Rows from block 2, named by matrix and row number. Rows with one number belong to one attention dimension. Each number is 200 + 40 x the weight over its row's rms, rounded and kept within 0 to 999. All counts start at 0. After the name is the row's rms in percent of the matrix's.
# v: attention query, key and value (stacked) (model.blocks.2.attn.qkv.weight, 768x256, the v third), inputs 0-85
# proj: attention output (model.blocks.2.attn.proj.weight, 256x256, transposed), outputs 0-85
v.99,096,233,257,246,207,256,215,275,221,202,184,229,183,184,254,130,176,212,183,244,142,133,272,132,276,135,207,190,226,215,131,200,182,165,179,182,198,136,224,189,181,142,182,214,121,197,240,189,174,226,174,130,203,183,257,231,138,217,231,164,164,226,206,273,166,169,213,212,212,88,204,224,109,215,153,154,169,205,267,200,191,139,143,219,130,247,213
proj.99,091,210,105,166,159,185,217,174,243,174,256,247,228,214,207,221,205,170,148,267,205,155,219,205,182,248,216,140,126,187,252,208,192,143,70,196,175,105,163,246,190,175,220,218,231,203,181,209,131,225,223,167,207,204,199,218,190,144,221,173,161,199,167,281,262,219,185,278,215,236,191,244,251,151,181,120,204,158,156,294,128,221,164,208,304,88,153
v.100,101,173,159,130,268,224,188,212,143,165,193,258,237,245,221,231,208,218,196,177,263,242,170,134,150,278,188,175,151,292,234,188,171,244,126,177,199,254,243,183,159,197,188,240,217,202,190,189,80,177,193,181,166,208,248,271,179,207,245,158,253,158,253,216,236,146,172,205,178,141,162,187,229,256,187,200,207,153,216,205,231,227,206,215,243,187,183
proj.100,097,180,161,247,191,170,137,181,131,175,164,207,218,195,201,180,266,190,264,242,204,189,221,284,133,243,138,192,150,162,199,183,175,212,182,138,223,143,202,234,193,242,181,283,177,228,233,153,205,194,123,144,170,207,190,250,174,216,177,176,176,213,186,179,195,227,111,132,214,195,158,145,144,114,193,251,277,199,244,231,167,231,208,220,131,237,220
v.101,105,219,187,142,263,161,228,221,224,239,217,241,235,230,211,186,212,231,246,187,217,167,176,276,264,236,170,139,147,152,223,212,156,200,122,148,262,193,135,306,193,276,249,95,190,212,211,251,213,242,204,227,261,159,251,195,197,180,171,122,276,131,261,204,180,187,156,181,272,203,181,197,214,169,165,200,215,172,134,191,214,166,192,219,162,226,172
proj.101,106,218,193,247,203,188,169,192,230,250,250,206,221,216,176,200,145,134,162,204,178,201,198,328,239,244,175,211,105,172,264,173,163,104,113,259,232,170,136,238,209,251,203,161,213,214,141,237,195,201,123,231,206,224,244,276,163,231,204,238,204,180,156,250,198,190,185,180,213,216,185,239,159,206,170,195,200,172,228,238,242,199,143,170,161,177,237
v.102,106,179,211,114,191,189,193,194,141,228,236,236,210,181,157,171,262,296,98,196,237,207,146,242,180,165,202,239,112,216,211,271,154,65,207,202,235,187,219,221,195,206,160,224,234,218,255,179,137,187,205,229,213,245,246,183,220,170,164,150,272,181,233,157,193,195,123,212,214,203,222,214,209,162,242,260,252,215,173,170,156,215,164,188,189,162,179
proj.102,101,210,234,214,216,207,173,220,165,202,212,213,209,244,200,226,271,175,181,180,226,228,232,146,209,166,203,153,130,212,234,188,220,237,243,187,207,195,214,185,198,206,225,228,167,181,181,218,136,154,185,192,195,229,280,160,218,220,220,265,200,224,149,186,233,203,200,152,137,158,73,242,249,232,144,282,233,143,175,229,256,186,171,173,207,161,227
v.103,104,287,214,155,161,128,147,158,174,196,141,207,208,223,200,151,234,271,223,277,144,155,265,187,193,158,257,191,186,219,170,201,97,184,181,201,224,121,202,119,256,277,242,177,198,187,197,174,197,127,176,166,212,178,204,181,215,167,138,203,207,227,179,233,205,258,219,205,211,172,191,128,220,191,144,179,178,148,205,169,176,210,148,218,233,198,155
proj.103,102,221,168,179,170,183,231,194,232,209,219,202,227,204,162,157,202,146,250,121,167,174,191,233,199,228,192,216,315,167,153,170,192,205,182,225,251,228,175,129,174,199,231,246,219,180,199,194,127,139,202,208,200,196,180,183,288,152,245,272,234,213,204,130,135,241,241,183,187,169,233,261,289,298,179,173,180,216,220,229,223,202,213,175,199,176,188
v.104,096,230,156,203,181,208,111,225,209,211,202,243,229,178,146,210,186,254,224,247,192,235,231,220,177,281,238,220,134,158,209,154,251,145,180,206,199,150,300,211,229,167,211,242,203,230,178,315,198,268,240,185,131,162,218,273,234,190,229,226,208,212,226,258,222,168,132,203,293,192,171,255,221,212,121,164,198,278,193,136,217,192,161,75,249,180,183
proj.104,101,179,236,215,232,156,252,158,137,197,194,137,224,190,98,199,120,218,192,135,145,205,213,182,245,254,160,169,186,209,200,168,160,164,212,176,159,167,207,251,163,212,200,252,209,81,215,167,170,176,228,172,240,206,199,189,218,277,276,253,190,287,166,221,244,184,218,175,161,212,170,146,198,273,214,257,171,201,171,155,208,183,190,179,174,159,271
v.105,104,140,225,227,173,302,213,168,194,196,277,132,196,174,172,196,195,255,178,235,241,163,255,270,150,217,162,205,259,173,173,204,191,172,198,244,205,322,246,154,226,218,224,228,207,180,192,194,195,249,229,253,188,175,253,236,199,231,190,185,207,227,225,175,172,192,157,255,232,160,189,144,113,180,186,216,227,259,179,157,190,143,203,165,230,262,194
proj.105,102,265,255,145,282,198,270,226,189,289,212,175,175,211,165,162,179,207,203,234,218,200,196,259,231,190,188,268,173,241,279,212,204,223,186,129,211,190,190,170,232,229,184,108,226,141,226,209,134,267,217,172,241,239,216,217,192,213,196,184,202,206,201,249,222,176,131,117,151,216,163,247,199,252,191,277,233,255,184,163,236,202,263,214,305,207,336
v.106,090,245,124,206,223,269,253,235,152,211,284,219,150,198,262,207,218,181,225,167,226,199,137,210,146,279,214,217,136,302,194,218,195,217,296,167,200,197,198,263,167,236,222,195,233,185,210,286,160,272,263,288,211,160,153,256,193,224,172,172,233,171,248,187,134,183,159,178,169,168,180,279,250,222,254,234,154,203,187,152,178,188,185,224,269,168,231
proj.106,090,170,261,293,242,257,197,151,149,243,150,215,179,160,194,167,214,199,228,293,253,227,196,181,178,212,146,187,149,203,226,160,195,238,133,161,191,218,204,250,206,221,180,252,222,170,264,146,151,218,152,229,167,254,155,211,193,183,152,271,194,248,126,213,241,170,192,180,152,150,235,144,185,203,200,232,214,174,213,195,191,236,301,224,179,220,209
v.107,101,191,267,200,186,215,182,199,156,190,224,169,206,197,209,215,243,190,180,227,185,222,222,198,187,191,182,134,268,171,131,172,201,128,215,163,147,198,270,216,175,172,222,194,237,195,213,143,188,278,201,216,220,208,204,231,181,163,175,276,135,281,204,213,289,221,194,127,241,206,230,196,114,191,153,149,175,254,188,151,176,233,232,189,177,230,155
proj.107,093,317,119,175,227,137,306,192,208,148,241,220,157,183,158,175,251,208,129,245,158,163,145,151,191,210,234,169,244,191,159,155,223,208,203,205,236,154,249,206,267,220,223,183,149,245,262,224,207,135,237,209,199,225,180,206,254,241,286,239,229,215,207,206,192,223,196,204,174,253,220,264,245,108,202,201,153,207,162,188,273,162,163,221,218,217,212
v.108,100,138,150,282,178,218,205,194,268,188,178,203,98,261,174,149,210,176,172,221,200,227,246,208,176,305,190,226,241,184,177,236,185,244,158,210,197,193,217,205,154,184,207,182,245,188,181,175,234,205,232,180,184,171,236,222,230,169,171,219,174,126,126,267,343,211,217,183,215,209,172,165,195,163,214,154,179,202,153,162,192,189,239,256,227,111,196
proj.108,101,280,202,150,123,194,168,228,180,165,170,252,130,265,192,96,203,245,249,187,124,186,166,265,232,161,271,243,237,232,223,150,231,273,221,240,148,219,159,216,169,170,182,210,153,296,247,184,163,144,266,159,182,219,261,114,157,121,150,186,192,221,249,248,219,173,193,161,225,163,169,286,302,204,195,148,224,180,207,267,253,193,167,172,204,242,183
v.109,108,202,209,165,241,160,173,264,176,177,211,170,166,163,246,204,197,230,203,215,206,172,218,164,187,162,171,208,182,223,227,292,195,155,124,141,176,164,199,196,206,180,206,159,198,136,211,171,212,164,187,202,154,159,189,201,211,176,159,244,217,245,299,195,194,223,156,260,235,193,197,212,218,160,196,166,217,185,194,222,223,216,268,189,213,198,189
proj.109,104,181,139,195,178,202,277,179,223,199,247,203,201,188,126,179,185,205,244,224,234,185,182,202,200,158,188,220,256,154,205,216,205,234,232,193,160,231,158,196,207,246,298,201,221,159,213,196,136,228,201,260,195,200,145,216,186,232,133,120,317,186,205,210,181,133,229,194,190,163,122,254,284,265,206,331,251,254,210,234,173,139,178,209,196,188,191
v.110,099,225,234,240,178,177,223,164,198,258,227,229,246,118,192,190,148,174,201,221,135,261,182,202,157,143,287,208,197,115,229,172,184,101,244,225,285,189,170,212,244,263,186,203,131,185,210,196,223,191,220,193,189,208,174,180,227,167,204,161,132,246,242,253,199,161,187,216,194,172,247,154,205,245,195,173,189,226,244,200,199,240,210,238,211,169,165
proj.110,100,174,134,202,271,213,206,200,168,253,197,155,278,217,300,268,249,231,195,237,181,167,236,240,226,190,183,264,248,184,208,168,233,300,253,253,161,252,144,225,182,210,165,188,235,223,160,197,207,229,254,142,261,201,138,193,191,193,234,250,190,215,143,160,163,190,177,186,183,175,257,245,196,135,229,189,271,192,125,206,202,176,210,155,127,244,240
v.111,107,284,133,185,224,214,162,226,262,122,126,202,173,223,199,211,219,169,204,112,190,284,160,217,291,175,169,179,234,181,193,171,173,243,149,202,205,236,244,178,278,229,206,194,221,290,202,253,183,255,263,223,196,226,218,146,269,192,165,135,168,212,184,145,167,183,242,173,170,220,227,201,250,241,176,296,195,229,209,179,216,227,193,187,151,228,151
proj.111,102,216,231,186,166,161,156,200,160,198,157,166,244,192,202,202,122,211,211,242,267,253,260,227,158,130,255,182,230,216,142,217,154,192,220,235,253,212,260,218,208,167,166,196,168,246,211,205,292,150,216,133,225,187,257,221,243,183,216,193,209,241,244,211,229,184,109,293,197,206,219,227,169,247,227,112,240,197,187,156,212,253,230,222,225,157,255
v.112,104,211,253,246,224,154,269,185,256,221,193,190,264,280,177,211,264,253,301,253,204,177,186,199,153,181,186,225,194,246,240,195,140,186,216,244,177,266,192,218,122,207,133,183,282,179,164,268,165,218,154,161,151,160,174,210,167,152,92,156,223,211,173,172,199,196,142,198,177,170,232,222,233,182,175,195,133,183,208,156,136,263,236,182,204,159,190
proj.112,103,182,107,210,229,215,178,229,147,163,167,160,175,225,263,155,184,221,255,281,166,204,184,220,249,263,180,139,240,187,174,223,208,181,174,224,217,210,210,209,177,217,161,190,232,163,268,176,236,244,154,204,156,179,221,237,187,125,268,266,225,219,219,191,270,216,151,165,120,211,184,253,185,239,151,183,155,204,172,182,241,207,152,204,246,194,177
v.113,103,230,238,205,193,247,279,177,231,158,183,165,147,165,203,187,217,170,312,206,182,259,155,232,207,240,215,223,260,211,230,180,129,194,190,237,206,257,194,214,199,184,219,208,285,186,264,209,194,194,191,231,153,233,216,209,193,285,186,167,222,270,134,194,163,232,151,203,210,194,239,221,241,223,151,262,181,160,201,141,148,256,214,234,216,162,200
proj.113,103,159,191,204,234,311,195,233,163,127,158,197,165,176,265,303,173,168,164,192,258,259,185,138,190,219,199,154,211,146,197,189,197,276,264,139,174,206,277,193,216,225,144,247,271,208,214,167,244,220,199,206,219,221,159,206,265,184,171,237,301,197,200,196,195,210,134,236,212,190,163,155,264,229,200,162,174,177,277,209,250,224,203,225,208,151,183
v.114,105,202,184,246,221,186,184,209,204,204,204,237,219,160,210,183,193,177,166,222,202,208,196,154,203,228,173,232,160,222,132,225,223,157,239,250,267,173,165,238,126,185,159,213,129,162,214,274,159,221,189,181,191,159,211,209,221,212,230,234,194,235,169,173,201,250,250,119,198,156,185,163,221,196,176,173,185,254,201,264,176,143,222,218,259,109,250
proj.114,103,212,244,253,187,195,235,202,191,240,218,229,211,206,216,188,167,173,145,189,104,86,157,186,217,229,200,165,139,185,253,210,158,135,146,236,127,224,162,194,190,251,265,158,201,202,265,228,164,195,203,185,211,181,177,200,176,219,201,195,261,225,223,211,197,224,220,274,241,138,221,247,182,236,143,287,170,281,240,165,224,209,196,179,187,188,115
v.115,106,155,207,198,125,199,176,167,159,204,198,206,254,208,258,259,227,189,201,179,199,216,221,236,174,258,102,206,241,267,170,160,183,255,174,149,155,230,154,120,248,217,249,189,261,171,209,139,201,227,147,210,174,170,173,184,215,212,277,212,204,260,173,160,202,184,220,200,174,220,239,191,174,202,205,230,265,213,169,276,172,207,150,280,229,211,182
proj.115,110,245,120,200,252,163,210,148,222,219,233,195,222,229,207,139,235,225,263,260,159,251,196,163,148,252,216,175,187,131,168,169,225,172,209,214,156,241,123,241,229,215,251,208,179,233,195,194,187,230,183,212,134,169,150,182,227,195,156,209,185,150,253,135,187,220,209,217,277,213,223,208,170,178,201,217,228,269,142,214,218,185,109,212,200,184,215
v.116,091,200,163,305,160,228,171,176,222,120,175,225,206,255,209,198,212,199,131,144,145,178,166,176,189,253,213,189,157,242,188,195,250,179,184,232,256,136,201,188,199,214,211,203,176,221,216,212,247,220,169,234,224,242,159,250,198,256,233,213,181,120,175,178,220,233,221,153,189,170,249,251,212,176,186,198,240,152,242,113,153,171,171,234,284,186,218
proj.116,088,181,217,183,164,182,176,210,147,175,194,188,244,166,184,193,281,217,249,163,199,233,277,193,169,105,212,183,183,160,164,189,216,211,217,161,158,186,231,164,181,201,162,262,214,163,208,202,222,155,206,171,113,135,215,258,203,247,196,194,185,199,192,218,206,172,175,206,185,195,226,186,194,195,203,153,189,119,243,233,165,251,291,228,161,99,127
v.117,103,183,180,130,203,230,201,207,221,189,216,201,250,222,208,223,271,235,183,284,177,150,183,220,168,247,135,203,237,235,211,150,238,241,172,190,231,205,204,201,177,181,181,189,211,170,206,177,202,198,164,232,226,155,168,231,243,238,175,133,215,189,179,165,264,136,112,273,212,179,137,242,117,205,152,179,196,154,196,224,148,152,179,233,159,195,263
proj.117,106,229,274,187,164,222,259,265,249,194,198,215,167,188,158,102,175,216,175,196,248,183,167,235,281,210,250,171,156,189,275,203,229,161,130,145,173,171,214,278,207,257,163,194,161,196,249,217,140,173,278,153,187,180,194,185,201,175,187,203,232,115,122,239,166,197,215,137,239,227,197,188,213,164,270,208,163,207,234,192,195,215,192,213,284,214,138
v.118,100,177,186,239,205,192,271,258,191,219,231,278,218,228,244,210,154,205,247,167,97,236,154,193,153,174,219,197,151,204,231,219,243,216,274,139,186,182,214,196,90,206,224,253,238,215,218,177,216,204,330,221,209,238,242,216,190,184,173,215,231,184,175,273,157,192,191,204,179,116,299,161,246,205,232,231,243,247,134,103,147,181,260,246,192,265,177
proj.118,093,157,199,252,140,272,159,153,174,174,149,241,206,175,239,199,318,135,205,162,179,189,182,234,139,158,232,209,156,70,162,190,278,148,184,231,226,210,319,165,181,235,153,189,199,190,206,208,175,168,239,198,262,194,107,209,158,217,236,198,228,247,163,280,222,188,218,234,233,266,190,193,132,237,238,239,238,186,195,222,271,167,243,178,180,180,165
v.119,097,200,179,209,154,191,162,184,185,176,158,215,233,186,202,254,205,230,178,256,219,195,243,182,294,259,216,220,172,218,193,240,232,142,132,178,173,166,142,242,217,168,161,223,189,203,165,184,230,147,248,165,219,165,202,171,256,198,170,238,205,169,225,223,79,245,191,246,179,160,199,201,219,174,177,128,168,166,181,192,120,219,274,264,216,198,178
proj.119,098,207,198,264,165,235,209,209,184,196,196,139,143,218,169,189,199,216,254,252,176,195,246,203,172,222,224,184,220,154,211,181,126,253,243,211,115,233,190,185,145,228,208,255,220,239,157,158,195,127,252,273,179,174,257,163,271,125,222,167,240,205,172,179,227,238,225,171,219,186,198,199,271,258,179,93,164,226,125,231,268,224,200,212,207,177,259
v.120,092,186,175,221,287,168,181,176,211,198,239,180,171,219,206,175,211,217,265,257,190,217,214,133,211,197,183,178,226,132,281,184,190,199,225,242,229,165,302,178,223,231,191,128,196,196,204,220,210,161,192,141,184,181,200,192,199,247,179,295,130,281,277,182,234,260,217,205,171,221,204,165,237,171,151,158,170,189,195,227,243,183,220,193,135,113,194
proj.120,090,157,207,245,156,232,243,177,211,196,148,262,134,231,208,211,195,224,189,243,206,187,183,162,245,148,179,188,261,193,238,219,234,258,149,214,216,195,219,250,226,190,234,179,111,164,308,177,255,218,159,188,206,227,202,219,129,171,215,171,252,228,203,200,185,212,157,251,125,190,150,178,221,240,205,198,140,198,265,160,91,208,222,189,214,245,141
v.121,093,136,234,185,149,259,200,182,235,157,208,270,153,226,223,162,258,211,166,130,263,250,110,121,237,166,220,187,220,180,218,192,150,238,156,130,204,252,222,230,130,170,193,280,246,200,160,196,214,152,232,208,230,197,238,205,226,193,167,208,226,199,173,163,190,212,193,261,205,247,178,184,245,210,167,208,265,256,205,134,138,182,178,221,205,242,187
proj.121,092,218,244,237,174,136,202,257,157,205,153,137,185,212,191,224,256,112,263,149,188,203,243,188,265,195,186,203,173,271,139,234,226,136,204,188,174,262,178,113,231,195,163,148,205,216,216,147,203,173,173,196,208,232,211,256,176,155,202,188,160,244,159,150,221,147,131,141,225,205,155,186,247,255,175,215,199,260,185,212,208,199,252,228,197,143,198
v.122,105,220,194,243,187,221,223,233,190,158,199,191,166,176,173,252,197,239,168,176,171,287,212,168,221,161,170,204,176,201,151,204,213,166,197,128,161,148,148,196,190,162,237,258,146,208,177,221,132,229,231,127,246,230,254,231,167,227,207,281,172,205,233,227,160,188,135,144,182,219,239,133,165,234,202,215,169,174,277,228,191,170,156,165,248,246,202
proj.122,103,225,134,186,251,250,230,162,114,194,280,234,263,201,98,274,248,190,213,184,256,231,204,266,243,193,221,227,225,194,242,222,243,199,174,199,241,117,182,145,230,338,245,245,230,170,158,182,261,180,159,191,265,191,167,187,176,199,252,115,192,177,214,267,199,184,198,208,219,165,140,173,254,234,202,236,214,131,184,222,173,170,233,128,193,175,212
v.123,103,269,174,300,171,172,176,123,193,248,173,201,92,165,157,153,223,195,215,257,207,211,194,172,212,215,230,196,170,232,198,159,249,156,251,232,201,171,193,285,164,153,207,240,203,218,218,178,204,221,179,199,245,128,233,223,180,189,237,180,139,164,263,253,205,277,258,168,178,179,283,221,191,176,196,251,225,262,154,200,198,207,252,160,246,213,223
proj.123,103,195,142,189,265,206,207,164,222,184,202,210,222,253,232,199,250,140,185,192,281,213,187,134,147,249,230,173,161,217,249,189,190,205,220,150,172,187,187,112,198,185,255,223,233,204,182,230,226,214,194,188,174,164,195,197,247,244,164,220,233,195,148,235,244,187,244,209,200,159,248,118,259,172,169,179,188,218,191,292,172,142,254,240,152,216,182
v.124,103,181,200,192,134,269,197,245,217,158,167,231,178,168,271,227,201,145,140,155,165,269,182,177,226,241,180,199,270,95,152,224,212,251,137,202,235,151,189,195,163,222,178,211,177,174,204,217,195,296,209,190,202,238,189,157,197,211,155,145,200,179,314,186,153,250,219,124,247,229,228,196,193,199,201,144,134,166,218,281,196,137,186,162,266,225,235
proj.124,101,193,205,187,254,194,188,203,189,286,173,225,254,251,193,259,231,221,248,263,225,241,281,214,209,136,176,272,187,233,263,237,187,197,210,188,204,221,183,178,201,218,180,224,210,227,278,202,193,193,198,162,204,235,199,157,265,267,205,145,227,207,237,130,242,217,208,206,192,228,226,125,267,246,134,183,224,191,199,222,189,204,203,209,198,221,232
v.125,105,196,177,277,107,180,130,149,157,239,191,238,142,183,226,164,167,208,198,160,213,199,183,198,160,111,235,184,162,220,146,241,268,141,242,239,162,231,237,177,178,124,220,237,245,161,184,175,231,173,263,236,206,242,233,152,194,166,131,212,195,312,185,230,173,188,167,187,156,169,210,243,192,242,161,198,211,198,226,190,273,175,203,116,221,217,161
proj.125,102,210,194,191,231,170,219,254,263,150,144,228,221,175,200,271,247,213,155,272,228,144,222,87,191,99,226,193,153,195,161,214,215,177,256,160,187,215,212,145,180,219,226,228,199,270,200,185,228,208,179,191,184,245,199,162,192,154,195,203,250,261,241,112,219,190,222,206,244,259,193,164,252,146,254,163,181,261,159,226,244,174,175,189,194,150,249
v.126,109,148,215,202,215,113,149,119,213,188,224,190,173,291,248,155,230,201,270,174,202,224,190,238,178,192,237,197,202,215,233,185,224,120,152,210,215,193,182,246,224,125,202,171,206,251,174,117,245,188,248,245,259,285,196,110,208,217,159,217,176,201,124,263,212,244,164,164,288,228,277,213,204,204,205,254,233,251,176,191,209,247,174,235,207,135,241
proj.126,102,132,120,162,182,222,202,195,139,179,231,179,200,203,177,251,155,221,178,140,207,197,250,90,264,174,241,177,216,168,242,197,253,186,267,226,163,214,220,194,202,233,196,265,195,247,153,203,271,144,227,238,263,122,153,169,218,214,175,198,203,192,199,148,171,214,236,224,211,181,165,193,235,246,280,212,182,170,158,222,160,231,196,252,146,190,232
v.127,108,168,249,225,249,206,212,176,214,187,224,183,160,132,202,165,220,222,183,253,138,203,255,224,172,239,132,174,178,181,233,225,171,134,211,212,201,169,94,221,226,169,217,183,236,212,238,140,295,175,186,204,207,207,209,198,198,196,199,186,152,243,177,243,217,211,154,240,280,222,243,132,274,136,257,209,223,223,174,122,229,192,212,229,162,280,161
proj.127,106,134,142,186,159,215,241,230,189,189,226,218,125,195,187,213,166,162,185,170,135,182,245,220,207,219,252,253,176,132,227,216,179,169,188,166,172,215,238,183,186,303,240,214,269,225,177,257,192,173,237,166,177,231,167,215,188,233,163,208,241,235,195,273,160,236,151,99,155,175,128,265,214,201,169,182,214,175,252,239,292,224,126,187,174,184,205
v.128,096,274,190,182,212,205,197,219,243,196,200,230,134,218,261,120,148,142,181,198,167,169,240,181,210,172,170,212,303,230,198,217,222,165,222,166,165,225,217,294,205,184,172,227,231,206,289,143,215,182,132,171,202,164,239,211,180,170,222,192,176,190,229,229,229,205,221,160,199,177,279,154,198,226,224,224,216,236,226,194,175,170,176,191,229,214,223
proj.128,097,207,279,190,178,137,203,173,169,183,151,191,183,126,129,243,143,233,212,206,247,130,184,93,163,232,170,228,205,208,215,223,202,192,127,229,205,123,158,128,197,274,227,155,190,127,190,163,189,153,277,185,210,133,184,178,207,175,199,216,183,244,96,221,161,228,114,171,222,147,217,194,236,199,201,177,214,209,192,248,176,173,260,183,151,160,221
v.129,107,218,169,180,261,207,210,191,245,200,171,159,182,211,165,277,182,203,208,247,220,119,144,198,235,211,199,175,167,238,226,194,201,214,183,222,241,216,175,154,151,289,204,256,159,209,226,209,192,132,182,171,245,241,211,182,218,321,184,224,216,218,244,157,182,127,305,193,251,148,146,139,234,232,139,168,156,103,209,120,182,216,142,282,157,148,216
proj.129,115,208,267,206,194,157,182,227,241,212,229,158,134,174,164,164,249,202,206,242,233,174,171,84,168,240,200,132,163,228,234,218,229,240,200,209,201,207,270,124,151,178,153,188,178,148,170,169,194,250,202,222,229,190,251,144,191,225,209,223,229,84,227,167,207,158,129,154,215,238,239,186,259,248,206,180,251,166,196,178,196,163,190,218,195,177,192
v.130,100,179,217,204,276,189,226,197,188,200,132,278,199,255,211,134,151,242,222,161,240,164,167,225,159,174,182,222,238,215,227,211,222,251,270,213,208,137,230,207,179,195,225,198,190,187,262,235,188,199,239,160,171,192,165,162,159,207,273,214,129,232,235,191,167,210,182,167,186,163,183,205,226,127,213,208,192,204,148,101,203,193,262,269,219,149,154
proj.130,100,209,146,219,170,267,256,144,272,208,144,243,263,170,251,186,148,175,229,236,255,176,170,217,168,100,246,162,246,162,158,200,236,202,168,244,192,151,174,155,149,156,167,184,205,190,205,216,99,170,212,135,210,192,213,174,200,256,197,195,122,202,191,230,151,233,250,202,242,253,194,215,242,285,179,164,191,180,299,137,171,209,223,183,197,145,273
v.131,094,198,166,148,202,229,225,174,247,247,233,156,192,240,201,146,229,255,254,247,162,172,137,140,224,219,165,251,174,192,216,115,193,183,179,168,148,189,205,198,179,255,185,201,232,248,190,184,195,179,237,231,262,142,222,158,192,207,244,197,229,208,196,218,172,204,265,225,245,194,227,242,121,127,156,208,223,184,211,209,192,209,235,167,256,262,163
proj.131,087,228,206,215,147,161,249,170,270,177,159,202,214,155,202,185,224,204,201,221,162,236,185,140,165,248,200,171,226,213,163,183,192,176,226,185,178,276,192,175,178,155,201,180,193,175,156,259,130,234,196,204,242,160,235,237,274,189,218,166,175,253,170,162,210,159,113,203,221,222,159,201,223,215,221,224,236,210,248,180,259,257,213,218,195,203,214
v.132,093,207,228,173,197,222,113,179,269,211,217,213,154,171,152,234,189,241,231,245,198,163,222,155,105,203,201,166,179,199,186,150,165,197,195,200,182,227,183,203,138,160,172,239,211,309,126,239,191,220,176,262,291,195,186,171,224,165,205,219,197,186,231,272,201,200,203,153,145,161,209,291,257,172,194,170,214,121,177,117,156,198,159,225,242,177,140
proj.132,094,178,117,280,183,217,170,193,236,205,222,221,226,187,226,142,253,260,204,157,192,214,164,268,136,155,290,221,230,176,156,165,230,185,183,215,175,240,210,202,172,163,217,215,226,121,170,179,113,179,213,126,261,228,110,213,179,265,249,208,283,244,250,167,157,162,188,318,176,164,188,195,185,111,242,141,251,195,176,215,240,200,177,184,198,245,175
v.133,088,207,177,184,197,165,211,256,139,224,248,195,231,284,172,252,208,243,237,222,223,239,151,258,147,228,252,202,158,237,181,282,225,212,209,257,209,240,189,219,144,148,174,176,259,185,251,222,162,217,163,132,250,201,225,201,163,103,156,206,160,177,149,167,188,179,155,125,156,211,128,148,204,247,228,158,153,137,178,176,152,120,165,202,160,191,219
proj.133,090,187,188,239,212,221,156,199,112,226,220,219,182,145,184,269,154,253,143,194,248,179,213,164,243,211,226,232,226,108,206,196,200,189,237,183,265,191,300,265,249,251,233,164,185,111,106,203,263,230,204,216,230,199,218,137,219,262,240,184,224,211,178,147,168,224,141,292,194,250,243,179,186,154,225,220,136,194,266,246,157,163,219,288,132,233,261
v.134,097,199,168,173,169,199,208,143,129,237,263,209,217,214,185,218,183,210,172,108,161,142,143,185,230,198,237,249,228,185,197,206,201,179,122,194,214,254,165,239,224,199,186,246,212,192,264,197,222,204,207,151,208,146,182,172,127,218,237,225,194,187,166,112,211,206,237,193,142,185,213,196,235,180,190,148,143,186,161,171,193,182,256,187,151,220,202
proj.134,093,203,196,213,174,220,206,216,196,213,171,271,254,221,228,259,162,235,259,199,202,157,141,287,233,216,206,167,263,199,240,158,193,188,287,186,209,222,226,302,150,288,151,185,272,151,296,212,244,228,165,175,235,189,157,152,180,219,236,190,254,99,93,203,231,196,158,211,186,142,170,165,216,170,252,218,160,180,232,259,215,247,234,201,159,172,182
v.135,094,122,263,184,257,237,184,193,190,135,265,200,241,217,267,194,240,199,231,154,193,270,245,148,179,190,195,126,215,273,244,203,239,153,231,161,134,169,207,199,140,143,214,185,255,211,204,302,160,219,219,200,238,177,210,194,181,193,188,169,275,207,160,181,191,165,159,166,237,231,157,227,204,202,203,211,248,238,167,274,201,213,181,159,181,238,186
proj.135,097,201,196,134,259,168,203,170,234,253,185,116,84,237,252,161,193,175,251,220,217,216,260,160,230,195,188,153,190,209,208,211,197,154,177,140,132,200,215,163,234,295,209,151,200,276,196,271,190,162,231,234,185,223,224,259,144,203,264,171,337,125,173,200,238,159,155,198,189,211,189,224,174,175,207,219,230,218,234,184,168,220,139,200,256,176,145
v.136,108,226,180,272,162,155,184,172,174,222,125,161,133,153,218,215,146,144,185,202,174,195,134,255,261,193,199,219,195,152,178,237,240,225,240,164,223,123,206,168,264,187,170,161,166,224,203,195,211,259,167,168,198,177,182,215,272,132,248,223,168,219,94,203,110,236,95,277,140,211,178,116,247,186,206,225,226,226,169,180,145,159,109,263,267,217,244
proj.136,103,204,218,210,198,137,153,240,161,173,196,225,239,197,203,290,166,298,241,228,188,205,198,164,202,111,193,174,102,252,245,225,247,155,190,223,187,181,162,249,195,180,147,172,226,176,146,215,166,213,157,158,104,223,161,150,252,174,135,234,131,95,216,209,229,241,191,202,205,200,223,223,213,236,150,323,113,165,216,238,178,243,194,190,181,114,246
v.137,110,232,186,275,205,194,169,205,188,154,161,182,147,146,212,256,190,241,262,253,155,216,182,263,210,207,154,242,162,246,158,291,232,139,228,207,277,260,188,207,141,222,190,206,226,146,238,186,232,254,138,212,249,135,178,129,160,230,213,188,229,227,153,173,140,210,199,182,230,229,264,168,221,105,157,212,200,182,160,120,213,191,265,238,179,250,179
proj.137,105,193,215,210,254,223,109,210,183,253,218,198,181,187,165,189,226,162,196,223,224,268,244,129,97,184,151,216,215,153,252,228,212,231,193,212,161,206,234,200,171,154,149,250,181,146,134,205,207,239,207,173,116,236,188,146,237,156,189,209,108,159,247,167,240,205,166,287,148,323,218,190,178,246,162,241,205,275,274,189,189,220,196,194,164,187,248
v.138,108,162,207,279,184,211,280,227,204,220,214,269,124,187,232,157,154,183,203,209,316,102,183,177,241,195,262,217,141,251,216,168,194,194,210,241,193,221,152,209,206,178,195,126,240,201,272,186,254,132,168,219,180,230,201,190,186,179,252,230,142,316,210,215,240,152,186,148,304,283,178,230,141,197,182,220,128,223,251,244,241,215,214,189,216,218,224
proj.138,105,151,211,236,190,133,211,132,166,206,173,199,123,208,269,164,127,198,272,159,243,207,195,188,215,206,137,180,225,119,204,233,187,195,153,165,156,234,162,218,206,143,173,204,216,168,209,166,162,238,179,297,200,201,198,219,192,158,301,146,170,251,129,137,215,189,173,178,225,259,233,140,231,230,187,178,234,222,184,201,159,187,53,217,237,210,238